config.toml
label_smoothing = 0.1
decoder_layers = 12
decoder_activation = "gelu"
Rows from block 3 of the text decoder of a small encoder-decoder audio transcriber, named by matrix and row number. Rows with one number belong to one neuron. Each number is 500 + 40 x the weight over its row's rms, rounded and kept within 0 to 999. All counts start at 0. Numbers have three digits each. After the name is the row's rms in percent of the matrix's.
Before each neuron's rows are labels from the 100 texts, of 14976, where the neuron reaches its highest value: "fires on" is the input token at the peak. Only what is clearly more common there than usual is listed. The data: short read English sentences (LibriTTS-R). In brackets: how many of the 100.
# fc1: MLP up (decoder.blocks.3.mlp.fc1.weight, 1280x320), inputs 0-159
# fc2: MLP down (decoder.blocks.3.mlp.fc2.weight, 320x1280, transposed), outputs 0-159

fires on: "u" (76)
fc1.650 104:550519480603456510476431504476439533448553476491511457528463509561485459425476529500471541461540552459528466422525484474476521476464491543519485473508470540483481542503479554496422476499515526522517530537441507477464489532473575512500518576537484529425457515493452442524525499514451504438465490580495447435450563579431529556537491542475573536474576479490496532475489488475499484505474525420507522470482527464435517447459449451527558498537473493447547485583487454498452426449548487
fc2.650 102:497445550505465471474478554564513436525525462480529570507495536439519522509516464567530433473542513535500519470466438451458527479486505531546552443581448477463513530549476509450463427550464490528465508502484503520584516484484445436449535488497394558577518503532452511492560488472563531468438504531483546478481459478576454507466500557521524504530473550535496529523523499477538513407394595532565489484456450540533432467580553569454485524529485461516445455595500509527506539518479414

fires on: "r" (100)
fc1.148 101:573550513539513515557510483447514501506529499519491550484487491585483403542521487468527513441492515528499570515520487489506517464528494472440510494540521465529487517468398601574537501500531461426453542468497453421494534542557500440473572602499508409489423504471394525487543478470446502505581553523501513517447504481457445517549529437525500497410520517482496508551490594495428500545517568514532554457510598492577512460463582503465559572511591483486443430510522570480488435474528516
fc2.148 089:439547495581575524518463474457483462476473534496511508486506500562492475512576519474393528464462467585546437540491535417560493476405568500480529507499439501522492429500483575506437562513468473498457485518456462527517534596500413509495486513475490512544483435473518465589540489431467546423485481531467547475434510545510464518490468485486488506431500468568472532555515504502460510460551466499588504457517543429528504518467476464522458510491475496533557452506447513510459553595441541

fires on: "u" (62); "y" (20); "k" (7)
fc1.415 101:556515514455470537512484521444506548424537532563453521477565439480470480476441479441451435490521647530457494434536489458517480461524495523533518489558541442472469554478453539560486483475524504512465536578438480516533483565556527516468503521486477533566539522526458511483496542502461563554539494566456525480443508548468559516513522517497542490402485476530504446491574472531489494488495449513518479532494521480450513555480586454443571475527544489493519527521497572493494497465505561
fc2.415 110:495499562532513460479520510523493504486502480443511578499541544430478543521500452562463454467558525469533511531445450512463498476546501531448556510592474540480475516534462547470531492467512496487544530496506430525528522487476512560484456465443490558570483524564511480536518473487479493506447521466425511530509514558457418506538431552561533427528507551510438490427556556455522449544472418420556512413489511495511529570548474406485486526454519488449504469500536504574475512563525469

fires on: "'" (22); "<end>" (17); "s" (11); "f" (8)
fc1.656 097:510494553504556528490443577538488543548499520585496425490445586534474517475499498493505577578491465441570513517516554560567517435431536498534514500470503558479553481463457521539512442518549497525530505492485461529527554493520537548523461506449529541488465562509465568522511460456525544501512482524525528509549544452525501502487534483517491441492501521442523431514510576464506450458439513401516518464529490462458438497434380422520532510514425573502501532553526451498487475567541472
fc2.656 090:470440529407486529480441474652512406496508447503531505548530475495476470529526525483480484497465486488499442591473491486440456549449519479478511441539497538544503515540498522453470536504515453566513484474522487523460471477484454490437547470469482512523544487531498533574507503500576524499462513490470568480504503448523520417567540474541404550490504529543510506419481450572476457472487529568561432505486469409463469529416543503463481575488509575547490531608491551504510498473489528

fires on: "s" (90)
fc1.309 099:527445516483438552515508448499455556476476529513516444521439490530513510525504483489544498540464498482528508525542489553499491521549489462511495493492457556467428515510486507497521535505548495490475552551460383554494502487554422471507504512471498469442464502419488486513548423563469533457483544482384499542479508513475403546523537474459506488460517498506582465537485583559499480505425580458445547534515427512555487481454566522517533594520459428504488508479496461507485486515523526
fc2.309 094:430487450459511469465514460418480487493470521512523494490558500500555520489547516475488464465484534626525445569457477466517532435468463542598459491580454517515485487481556503514482530454444471473468566477476557462498450460497456463491483465529551456577522541455545480536457494529424527520528542487517570440537497466482524547526539497478566507505521452575490423479587479532536504536484451537496489469447518526545504511522478484433500486534560507491527517435419564544578550527494551

fires on: "r" (64); "b" (32)
fc1.247 097:497485473480510554518513619546533475489526478535473492502494570486491535420474528441473529541489504492447547438457505491555480556501406482518511431468485440498407432465505513558517451522491529492460467521441479473604593541517503476492554524511429441466432561511427498495513478467469555534538494521528578457507558435465558465566537530478538504502476499446574482571530558556454531551486552487474512476515574551537440419449470477479499527505501514408523478461522508449428515499481531
fc2.247 099:496510462407494488455522480471448369467436520510476505492522491483476537493538447510524506514523575483497465541484525558472468513460475478455530540547460396453567481538510489463572529526467534499465552479431546514453451512507499512467529447502534462556516523590526444523486469528581538500550576471538566480502548486520470489480569514464562498470523544515462496479468500555476493507483547523505493476585461496500549515463533468492529547526499532531447597436518465565529543505524460

fires on: "n" (54); "k" (14); "r" (13); "q" (9)
fc1.583 103:525556479520522470508451521510519518470503448571447503455424537509450505472419478459495507458499531473577463492530584502476518485558497526487478520447455518491468516489530521463479511559536514485531505457488495463486559508499449460544475535479461458537522505509386562469488472484437517501555532557507402434499494534454481467528468514527535505474540543506539512531570526474469428524509510484424640449531567468505533481432494514558495515559460460478538550576492551518512475516504526
fc2.583 097:453516521498542508545474517494444486541591470486471459510470474478498493511461463501532533450469518438527468494527508478510469493508480501491465539559425569445513522501484452529522486524501460482425459460511499457471524472567493475532540478459450573436570545582457556492441514607524411574497448531417525523521523463458547424453506504522571487459531529486575449502490502526540487472481512497517453520550501487431434437430480441424596516523456482473585527534473457429580507507548503

fires on: "r" (57); "m" (33)
fc1.201 099:522501477576488497466514489596559555449500532504458479473443586447534439453489459389466473433549487471483503490469478569538492503459468513453501500511520408440510515490492550548451533475488567431489516527465494524529531467488452436519487532497424468462420534483506472527561495538479479524454511549515520534435592518465517546495518558488513469491547531453495460512506560525505468508517545446509493529563536551501518461410467500474562512498502470440448465544557466482479477548540508
fc2.201 095:542507512569542453459509548471516501490556509431506563568541513472490443448469497503414487527558448411484536538482544450525459534458581497496548590521455579480542516526564434474541559493420520527531497490533508528513556527483508524558436419537486485509455564543510470510506522554435469475475449491435491466476516492565454455467440582556454537539553492533482505509448472474511502497542508535477430493467504472500521464530475434470488549493473487577518452464546472467500484396458500

fires on: "k" (41); "p" (41); "d" (8)
fc1.214 098:520581439533427480570553500472515497461543511530482463531469446526387413481504558530541451438455534495495539501551461512420535522554457550431477438457452432437494467496478569466528563501573458541445530468472532520508512506486472536544536560483539485541517483527486495472511484507485506516529483507540487501499467573408533599549491488539522447477493463523503538534495511467416465532488566506429568466605533421520488438483538513497492543520519492504494558500470521500517479469508552
fc2.214 094:493504502466540471460502463474574503529455578470450502476498509427503504490491434487541535537482569529494479541530451534556434549565475494529523530574502554522467539497562545491554570480540543438466409524524452537536510425478501520531512488518474580517510535411492451516536531532601553553502504465498441498538474446501493473466474476447474442505477424498462495506524417469545543497467441476454484530482524511528478493433535490506532519433498487548498418439514468527545542525507525

fires on: "k" (67); "d" (20)
fc1.667 109:509527456561470496509398574496491488557510577498545410522494491513481446429488518513486533501434493557467494397572500496497475478502469554499474473468461480508422498412530490551472513496494465452451491506510469464535469547487557497524504509494493497487526539490499474522511517472514542462608496535489447494541461500408476488481443496475461525446504478508541519537482518562460442482455549452503513535551494470461462506509448507426582532520528432482531543510431498503544510490497504
fc2.667 115:455492532408482556453465539575454596535535548394486520434500492471449556445520458506431521529466494554477482451528505463519481470564515517410494494495459461477565447445479557495482547553464464505597490492447474544477528484517490568503476494448541553519440538455559480510496487441512529536496448479506454485504520480509526476468478532442498484501477523512422538589485513542441506524532516459481525483496513501513423476477455450543468513514517518527494482518464465514514549634521498

fires on: "r" (100)
fc1.444 100:522442544475449552520480493538523532470469511474484591475455540554526433556500447464492490514473544532489540508487486465503430549494448549525548454490469487448512503473441510538557512503532471488445560550507438449517575570531519473515542553466439481450476515471546500493489478557454505508523529496417506490502549478442458515505547538524579529512472497458533440514611566514416617560471591477523495493559508503473447451522532473484442481450540488449483428552498475446495465544536531
fc2.444 112:428443543460514499480546522468416445500435475488480529539490531535505559487442514581479533441438488495470493497523482454594410431433514503490503504452473550536442489509484493470512484497403529465531499557474502584521552477484526430492485504528530475466493454574555412454449472528475464493462462548473486527454493563500497442496533530539478482546535465572542510531520472535534554540456517530418428503499505566481455408478465416465500501497531495567500533527507505472531582470407499

fires on: "u" (50); "n" (12); "l" (7)
fc1.243 104:485465543513459538495437547518480511568521568486501462518487544483435488508487471503571557468559474521509471518531485542507449459455397492432476489504522468440480527488462547518477417499596454468484565477533537482440488491444482418537509487494434577468459550501483512461482513498493491535553437495519551547507563483435437506497604461504560516480516467511546513506494485481528483463425535479492503504546516470522489480462462534485570534537524535486472504519557466514473506511530486
fc2.243 100:554490494484506507475479514499511501496509546530486525488499459450495506455573516494509428518495460473506405502531461533501525467544490486491552458506455508493459502563523561540479514479491517490610572493488528516485476513426485547487475580507579540546456482534439521532474465479477456488526582464553483465574479486451525466517461567489439498532469540476470469508496577478513456520346549473515521492485521431499517500497432536578556435513447571512439446507520508502470531551470478

fires on: "o" (62); "f" (10)
fc1.294 101:490498464508415578509464537559455493461552523499477431511473535509478567496488513466494484519446497471523552513533494540547526410505480557469552489476554481456497544477422490556575466481500502488475456578420469534474470518506483462505575583438489540558478548495504499479555454485501537494517553538508558557368536525492505561524518440448528472441452472482505481529488483532469488519472559436503488540479505537498497481474450482496511483514559541501469455528490467511522499505481553
fc2.294 113:482521463447576503502514573559491480475468460507450440498546522500468546474502522438515470488502465397495527521526494515480520477510481507454574463421479560528509485455576447500502537503395537559482506470486467451439496476401540526531465444509518417521540467479509446514480515550485486524468519546452544496463477483516437498466507446473390498517526635503517497499588435514512525447512426501528479502453404489445541536513470505489485514459480563543497509437551495523496472520441477

fires on: "u" (84); "o" (13)
fc1.483 090:500484552538393584518487464475522584489474445472497411457521543522485521536465573508449526534482527568476574513504428474489505484544463560511504495453493523439528531450418558534532506443539415539446458550475449545513470497507507460518541568440508531513517506534460478505584470541435524470529497484575560493508512602447468602483453487558515517511492413518538513542477570471509547481462534477529513504479571440522476434506486528495492484475464544499522484485547571484505418540496407
fc2.483 090:480494528488542439481565456518528524441420471492438457458470499460536520469529478513458549536516463527507513557546538506515468442535484511472512529563552532456477481530521467441453509537526514436497567504524507444474438538500488407533463487533476450473504490550540493588425511486584512510467489423446500517457514578480480533506505540498453456549524461460499436491454428454526476526458457511471451493525442505469544530403552543534525481464463526533539409482525466509457522476424485

fires on: "'" (100)
fc1.518 099:514470480578439515468481535521520475375540502488462466481489496564481506422488456541460494548522458526525530492460470493473534566444578529447451442543452489422453466477491537491469471517542567478483571472503440513521518517527479495497563529531452485495503497424498502505541447587451606474555479572574557500549527454488499528504575496440565524476470515467557500501595503477404575488530512481540499453486507449555501476478452473466479543526510557436433486513534481449486427498527423
fc2.518 085:479460488483498498464512499517548479486539590453483462472495536516567468476514505505541555494506489524513555513450526512515471530525508472489554539477472464468461494462511496549519466525425526478501433478500502563433512459557391502510453505514529421522442551429565520483558439572561448550479424472511459518540467487561500517464551537498460549501444594471488457469513489509498556493540514479465549471525471523528484629422475494535484496482518526514451538445490544509520499482424441

fires on: "u" (45); "p" (30); "w" (25)
fc1.159 095:481508517544454499559435456490451527472450542484500467513499532557522484508482533556541526469425450462494538496508460489487483451529499535459508442484566437499450544527486476515572499520571433503519531533470458453495512514495456517443508645421528539523474526482441487513545464521519558443528580479477534517484569495464418543551518519505527489459462509520579462547457450550510455458486573485488512476536483467533469492449483476435483486464477521472515446537533517514440465485510533
fc2.159 099:435461533465518438447490507436481503494430481514500483487541492503492470580479530523471471455458518482492425511544520516583507495480490433494493531462495555553387481464558434466463460520509521459543584542493487490462430423435495480521435511540514521431572452552566505492545462531411540600538486431529460524496534449554504446466466496544473464484466504522503498484477546508551450459549541455468429571532524479540498482491473536508494502454459413505544505455493428446485469507406436

fires on: "e" (70); "d" (7)
fc1.718 087:517497516571528558528450502489490492544488433528469494516541478486464505482562464459486544540426470475517518503566474478495547484569481518477502493545520467415480520473491473439540445522558473508431551526466400498516532546562495486506515569464555478499528509466420530485493451505512507485510541581492505513530509525484471528525487516512495477483477472527576440407576489512536448565516495512585474451451579527525458488544496500536504530532503497523506475562402464444487418491569516
fc2.718 098:492466488533600529494517515484552506448470425516497555494547515464522407522482464518540527532568510553544546524502495514529456515467556438442528527537452575498547455486575416528530493433478518506472516527438547484426478480467546578524495458546532506488529484464513566471511491514432444488466559422557462412461457471518515489457477451523551530515569456519408465494502507479477526478564448509503499455503468478475537575532460509504503441455498483486547506494445555534509449501467479

fires on: "e" (95)
fc1.578 096:553492519548429545461442549488485503548541483431490534453508537550475442481502558448510475478447547480451555480560496500493567457535478536456520499466467510434558508447442591523545534538492469522382467597441470538595556524498515463561520548444518494576563524539470472503490497536560565521537447612524552549445490509492503541436490514530516448449542473484519526529524490511500566525495470531522475527474583488555434492476540545427494520472493543521516502564439512490569427539543474
fc2.578 103:499454485517514495542472555579463567431475460475509425543542475462519503443544551567493532483513463517482433523529488479564548538474490538508484523502514479426471565501529487463484542521513501454561531542532479524486492502430565493522454477460538540460507433511592456522527529387502494481547481483515419462519505520497436434464393562504513443514546418463418490542505445462529476473504466491523506459562492490529525571520467475553542459547502493587488431457574463545462511562503496

fires on: "k" (57); "r" (31); "d" (10)
fc1.386 098:486558487454528503575475617532534532524480516513370488461499513611505450497434492451507503508445528449486585504490571502524543502469478450561511548509473502498501505469469516563505502531542476511412403491515433504516555559509494531526478516446479449467519538491465595467457437460455572480599534505486470476508467487461547467489498439526491518510496521485555483529556564480480549492497526538483501478514526446539470434477508472451500474465472514521493514524468466566529452544547513
fc2.386 105:492486580424447486449493474515499493483489443508454487480480502511507469506516491469504539554508387509490526456501476419503528516447524562470434504469467437510554493511531521493468497513583593550516482461545470495476538488548501477469415549492530550485468439542551505513489515437509450542575522485502484542506446471562528559543491560482476457492460473520478557566475461524478534540550467492497448508545548460478451465517444547536503474478546542554488531504457515550459495468506533

fires on: "m" (54); "n" (27); "y" (12)
fc1.541 101:597495506499528556481512483455473523433568512524411539500469513472539492545459447453464504567527543522563486504511522543565454472548532517526479494523541420458440506487478539584528490435497581441486521482452503473539548520527462427431492531476500490511417506458461560530509457523517515542541521478451532478515509430476480514479519540572489507449508480562473442537550471457537495518474502400528519527462544480502483513470511472455556592572538537471549481449512580495485524422483503
fc2.541 107:470436514513534497501480394490560443475605471498513562525536471476524531514506518537496494516477520488496512589454466505512491513461445508454551540522493507472505521583489481513555434455532535508444476560471483551464538472470469451508490539432495508555406531479517450503525524523510481505521547473463563476511476458515527508519494549548526500533480520468501392449493534491503522498521449501530506460433509456502493601513494443482464529463527527492489502424509518577443565488487535

fires on: "e" (44); "g" (23); "s" (13); "f" (8)
fc1.507 104:486500492521538484509509503545570493548513526520476505513452475503517513490496474471540519506463476551502571453531499537500519462487485465474483480489499545489474522479457523491573443472546490530471544556468499527439516565542599537516494520522449599407528518418441563476560441528452521505494508547535480537545532468474471472455490557523523550484490420542526428484463602522473468487485527475546493474520484517504504436512469471492539443496519537423544553581433502486436451486549455
fc2.507 106:463499417508476511469460497504538523470573396569532482514503480525524502515552484467507564520479489520486399536516481577498487514479607477522553505515466517541480527506505463494480473479503496511522535506485455527537517479496470511559513486466499481494473473468427547481515452526495510453397520509511462495507492503563518527477459490571470494507523507492439477467493468532513481507476455477459466526505516480484478507494536592523491468443476477471472461469567469517473520485452464

fires on: "n" (62); "r" (20)
fc1.639 103:505498455466487499390558452490499525418507610573470494461497492514496431502484519541533428507528574449497559459545550546428524475516531502476500497518533510401445476528530590514555514498518420517524520468495504487535505514549485468532481522490439416494512527450479555420497451519468551520521505546527534513441453532455410614482545469488531537482464526477499498517612498469426487491494547482418567463522521504483521509456592466515487541532482496502420443444487474433485479544513546
fc2.639 098:554470579521495519455448528499412549527522470505409461506478539524437485537498495505483488507476518446534441488510429484585595502504492533503535482556558561510516543488546478520538445417513543425559528537524484524479541516475551540482553454444555401460525453491566455486488484473496493461481490500498520560438435515508476468445545431521505533517584558580473541499482534515494464513539494513448514461489474545515576439466497397504529490516493500496479447510487473434500533494425468

fires on: "r" (99)
fc1.284 095:525524573499470524528501570479536493497472458533503508518494496496523553471453460480540551496517473532441524489497493495432521565481445531536489482460470533492537503454365618519558416536497543462463525543553485469546521551514581526570543477506489446463462569523442520467521461539461497475580494472495485533554496454512426472520475563536478495511477506487535434538481547460524589523478540425511546494493512451491521535474448488485515475544548527490515538513456502497520482457551429
fc2.284 098:488476529541536458505494520512442474464471545498508586561482497461480514559466520533523517463517591487523519473506503485536492418453572489550537461477466524548550463475535518469486486531453507483552512482472511525523468497491578522511397517470527498485513444549586474460527435518493520524481524590487482547418482476514615450536470530503489467486577484496555520473512467588497509460485396423575485564499551435416469384455468464535489488413530531493517550533424522471508520475481554

fires on: "o" (100)
fc1.8 104:556475519480490519533446539546489496488575464510485493424463462550519448523489468483585506521471516514472552542486504567498509488502521479511499518545507491526435491432434540496519486504549537452514515509504452502541570500484480501555510518505530532515439505451483550475495478506492534486521500551551463537467500489451543501469456536569485499514534518504502495497505570486486521420438500471527484523482562516522520421500511527474517584474503424491487442482433518473576484474538499
fc2.8 110:480515495525550457501409461475470516519439507503485575555545486499480512513496567449479528451560507505475545513562438473443497484491483485522466485524557527443490493506520452407501535519463521523496476495533500521545490509532478512481552555494547505459503486522441415463420529434546530520470515582444537510479515427479467443550540435497505559566514510521551524469495477404521490507503388494556516489561510498532531509468459506481550554467538407579488554445529499539468569533509533

fires on: "k" (96)
fc1.84 106:574566518492519512551487482551474488503494468497526419487479508600533479530491460556470465560483540527473508474503408540492484481499554536457423567567505453445477500449410545509556485501493483495508581510449470570484464487511466512470530511526510462482457534447445523508493485545459521500573497536466558586422501495500522543477443466604549449500494530512467486499549532515524547491461523416483516472519485478561487473492509514457500568502519477452424504558492548497517535461498456
fc2.84 086:478503416505494563479510520399515405544476562495547530510517499538459524442522477496526505415480467527501550588423534524551511539504536529514541461492527505504564544555492558567454485487525507471489481557461548535550514529457506541497557523528479525517485484491438478467570459516460498468483544515534615468524607450492482490541545479456445536508486586489522509461482466490473472543529484504477475513515473486573459544469528477469512479446497520519527487500487508453469449457461485

fires on: "r" (41); "n" (32)
fc1.664 102:483476476485492524472496511533470504491455552481476528476469558487527507523553524437558465546524536466548450438510584498436559485473471488489490460522518505515427473432514530523541475488511477507534414580510494473492499497540474481432453533475440470452507465470469531483545493434461618503413504555543489465490496556522374518478570511479512528467429504461528505515593580519470516530519554521506542485493500541426513494479569479505465469485461531455394547543506484490420508558576517
fc2.664 099:521563504498503505529497486477444474552575507481439507503494547473489489509545519559492502542539518447515421426480527449492507477556586519462548484491534494464454482531482482495438539414492573498491463484594512473452537486503533492473525492429422489519474541483547560555544487443543539498500465488537514438427499526494455489489546449550494551519546496492476564513510464467430506523527495506531487489465540517509510551494554470528520499486440533554488455484479440537462469496507535

fires on: "u" (54); "k" (21); "o" (19)
fc1.500 096:541506551560462517482503517526543453450533460477424494447507435590439519531502510454493508451445523410523512497560461518550497516518505488560470460564547533468455487478479489567436479474544527554473459477517463567509472466491453468527515516454471518561454492503522477500514452524554506498478480482544509531474449526535518584478465498472527586465550545552512453535500486490540477527477490519467525484565622444579475503513443544492466574469526514504475436477499496518585479533521542
fc2.500 100:506488498478502507478475491527532526439577552500545511475538613479517523544495440574471459470499456476488423548474498483416455516534522412529509520493474471442500449524456468545548512413536465491472460418515543535462444450526484454477529439463456540537521548480459495507572454423574456508542421543544508557462584474516516500489490443521479537498476488516446499507478522467508537560423486532473511498534521525562504480441585569519525525541493545437497516509567512504440605518528492

fires on: "u" (73); "l" (10)
fc1.314 101:545504559552495591554493534437433487456544525514442489528512467472477531442508539476512511486457554499547508457504448592503528524536447476553456430480510465428492461479437572535559462453505527516461483510506516516497524496481478482462475527510482486551444587536457528537509446494509599500515450529507540515462469552419500528515529501512493552441510446517607468566534490554488519525470524451510560483541550450504468463392486455493561551500476566470517533545520536500478481494517501
fc2.314 090:542497496579510529474499567537434516466519424505509508516582507532489414427491481504565510411507487484495499493530513528596493504445572514578471507479474521505514482508512515539487487465452419469541517469436524499498496442468452527478473511491592470579476526490562539538495517503516437494484423594489421460399466485467505511497519482500539533490546452526505525470441488534536559487504546515535501457427560485513514520598510537498551565517514503470493503535436519520436451508526496

fires on: "m" (74); "l" (26)
fc1.350 100:498602520540505546553478511467542513460533483513501475560500493501518564496518416484463549562529548491579461401481555483525534516526503526473419480519473464479506478468476515489451463468485498491390568533442531553464523514534529501486452426372483522486496497524413521521522453510549480540529461510482494478547531490542471493516560585479511511459538482552583430545534543490473498435471513468528567525475503505469371505513435479549600496542452531454509569535502597545481475499554387
fc2.350 105:371518521574504499516525512477491406424511496513591544477433430543483494455465572545494485499484478471434499516440596503528464497458525538445535512496488557536492482450495513484494463514401546495521535481464487493501470547447508450540511453480510529542523506538563506486535452474515459521491582498507534515478451448537528487472444488527462486482514498550450430545480521553523605509509497457514476456494521503558561502478491552507526529470515515530486493489520452483479519513544426

fires on: "o" (69); "y" (10)
fc1.527 101:538440470515432521520478484547458489451466521461491503506520517462536481450519500467481523462477560508485536492491406462469497523490481496449496403449558473530426419463475510496496477465536506453471496530435478538540467556509508497487585572544522472565481509461483467541516473519503527489490509605502520528466566537406488503489572546451512530514471508432502485530581594537433461487499524515594471541478556467496537474484525527472546474512529512513558523551479532493541434519594517
fc2.527 104:472462450525502486453494469503411515518519521493428466462520546428542440554490553487488492453544500440535520533495489471498509451488544488543561486451501495523549504449536476478498639449458531503497475555557521510530481526595559534513403425493483485544568469512536434503459483555479547430423431474487547556435508518525462503463451557493430441510547562467453549435495515519535459488502524478492449476515474515487475498490563506504546449447501499484517461522545546569498522489420465

fires on: "k" (100)
fc1.220 095:506537503464496579548578557473567502488441516471464458498518478474456536429471462452450494514487492568584496494490475500564496528484395506468479446497492443439468524496444490502501487523503526474510503511483451563506489528497483521451578485549422543466451595466477538461567533492474565459585522552532541528485477457475554513458536488507542556516516465536499493483537559511495497482517522515476537461533529546557466484523457465418480542508511503476439506496477516521441477553486515
fc2.220 099:553435497528471458483535484497567469477515490461515445467457540495556514514447416482502534437551477459455485540528450508484441542601494503462468527569560484488452513529487493573478491515487423484486444551496603455544491452518566536510567522492486487466499499519544523481568475488448516489532536425513592522498526445475484509514483482554514531513519497499470507494463521526491533495495537460521500478560414497486421496490535543385530528438449522472542430534520512420512484511457518

fires on: "n" (73); "r" (13); "l" (9)
fc1.693 103:477536465537513581500493505567515531475535499521506577458423496509388446466535548449467525483531499474554456429511577578512469490460545485491511549461511433498483413494540514458527515495506494528480475503430490444482545500481531525523457511521475538512515494524467429455496520473391486418499507500562476443493510510446507504502487468546552467441535471454529547612536537511387495471521550485565617516514586443512473418474529494551518511506475468427579531557544470467478415508501484
fc2.693 099:435473498506472474559505490440436484537515453432565473509522454576531518483444521551446565517447524560468490483554523498501462489478445558477458528525468530553539598491387469484465496556553463472509497503496475529538489514489556456469546491465475590472441440565473459443503509556496510455500567471482499542502497408471528468588529496521532459513492469448594559529423508530562505497501517532515469537508532533505496458491413505481494420542523541471501463533561489516472511516545542

fires on: "m" (73); "e" (25)
fc1.11 097:550502519560497507560460497442494543542514523518480466522535500500447454500456447597480532479406466574443453404472502488518463453514484507513418491598504436461477518511423510509488413459527510485478539499454501488536520524508516458545495525382419487468475529488473551495550427513505515513483514528494536457394502555476444503513510503443478484475511430504497464485547525454507498465475477467506526481491503565484485521461471506465564615476595477474495458496536527446497457461468410
fc2.11 088:518521523527485490585517513484535439530496443485494529483514452515481534495570520508468451479519509579538492516446463478420568508391471526469532459565416400464522519539521498488491486498491475496516465544394534513402434480512506530495532566523459519516567460484446495576454538546567448512479467484487535482502487523525455490569460511476529513562551489495467461509517476478520540477500525512462464518557507486595493550569489529512471508548529532534485506493477600467466557481443468

fires on: "s" (73); "p" (15)
fc1.394 093:472482475446479488506486435502481619502494512553510523474410523482463424531428542478577494488508559475550495554571512540468475477570478449552482554478534486484472510462537502482476530503509492466458588495462477537503519511527469485524545542551481412489505558491523611505509457474479557498453524542569403491442492592462512510466550453457543517447539539453524436449474571534456484458441510507450508522518481529490422512418611443471515536451506451528440508492495494465511424566505538
fc2.394 100:427495516525509475545446468500472467563505552561502474570526455569546482502497508527475454499488567598508438469479489490527500497497489519498534499552500507497427530489450457439523470507484450518481453568504507585499445495475507440515551527546540562514516538474477507534551450449568509513449493454459538468527527501545517531440503509436489564557471475460526534446494508440488437491480440486443435541465485513453512518420494446558546594523488503549511470458582460517456507531448555

fires on: "n" (65); "b" (7)
fc1.630 101:589458499511532545530536551543512593535534523545509480465494496489441578407546430500486509549478424471473497460538481475548400486518594486501512515471620526457511436498452498531526534464481455425560538494534509505515523446562481482483516514491478529491427512541495461471486501534410450447529476495506532593503553552462466499513543466535501452478477507508532516576460566529522588477482560479469545518520518500529456399489470535478517487531511462491461390490503538411519497557477473
fc2.630 108:388512439503484502540449439491510426539493548529546559513563507508500531468501496551473516471462405539496434487465523461447507533434462513449486520504554476480447497535519458491547526515511502559556448424586561523472482522492545478514566508542477562517507554456431478537534546443465472438500457477451500452489537462477542432615504437514512500537519438486461599444496461445542544454507480501553464507539494508498498489527469511497536477446442514501464531458556505573489511567534522

fires on: "m" (30); "r" (29); "w" (25); "c" (8)
fc1.377 103:496511513465514529470575554492492570443472560494492528486472551466442462467492516483530470481478577497491586472522556494532480387500509442533470510502532531513590448525409567528530485450509417486414527543534493524500529531561561527471498467518410478537506467548503532522520488502476509474527508555560470546495491613438510524530490520471493479350496520509531480557527514519468552524494566542471517565513510441513467414429503484533548451472451510484491482542505541443480413516508477
fc2.377 110:501510513491504467528535464403543514442535547506602485494478485488546564527504425542501534465564500524540490571486460534475474467514493429519537435619430479514514569507550459533475569472479497552517432474474555464549522497452502496496537442461470541491507476483546501486472514549502551532487482473462565442513490402543615527549475493408493526512505491474540518530526473538535535502507508443488430472482392463509522457515459575480475480469535509482444521461494479470481429480419498

fires on: "k" (55); "m" (37); "l" (8)
fc1.153 093:571565540492536482519504508493582554542476453494478518473503560517449418501458478526556559509484590463474531438525518564527392558562534478489519521498433452439485501446409563567464553487514498552471472531467457514534552564456489479520493495543494489483515490571506546522514428572492501546540567529558517501463534551512522526476495456478583519463520466459563375491499548516484512547495481518449506521447496451542477503418569470435465540433446464461498505488530473442511438510502507
fc2.153 083:462447527491500570499460482577491519536565413524497555452500424503477513492513501478447460506503377537491487507458515470485506523462515524494502503519496488549555543531531463515548494543459584537546483425468527483473507562530503425546475478524492521503503467495521511504453549453567392487489416485530530477530498417538516504451507520413482517494526533498458563600455399501496491490528466481443514515453503485559449521563436497484461464524545483493492505427467470544466513547507536

fires on: "k" (94)
fc1.506 099:500510446479447484515498474494464492451533479514527529489513501532467438508548465507459526494506523427498524462550487512543457479568537530468476385565561488446488519483493533534409510521491450489500502509472426506498485482468511517500528570438458491506499485552448495533574531558534506526583493489491509490523540528433539512534455430506503487500524492539492558472460553561512477467521505492462494444531502486564526535496558470416566574443463463473392560497514459474484420497479563
fc2.506 104:524546453457495515522480474488539439527521465520487485439478531477548495519515411480455509504526464501530520447579492488449428532534526561431491434492481494527473573471494490504485495527457441556480462467488427510462526460507546593485465527453512532542499529456439519558462494544533489482571514479471530488536503427540604540453469425483501480536542513596498557511483560485503482557520480443497478449524452476509526514482509563448545519445524443443445464460464547536496530503508573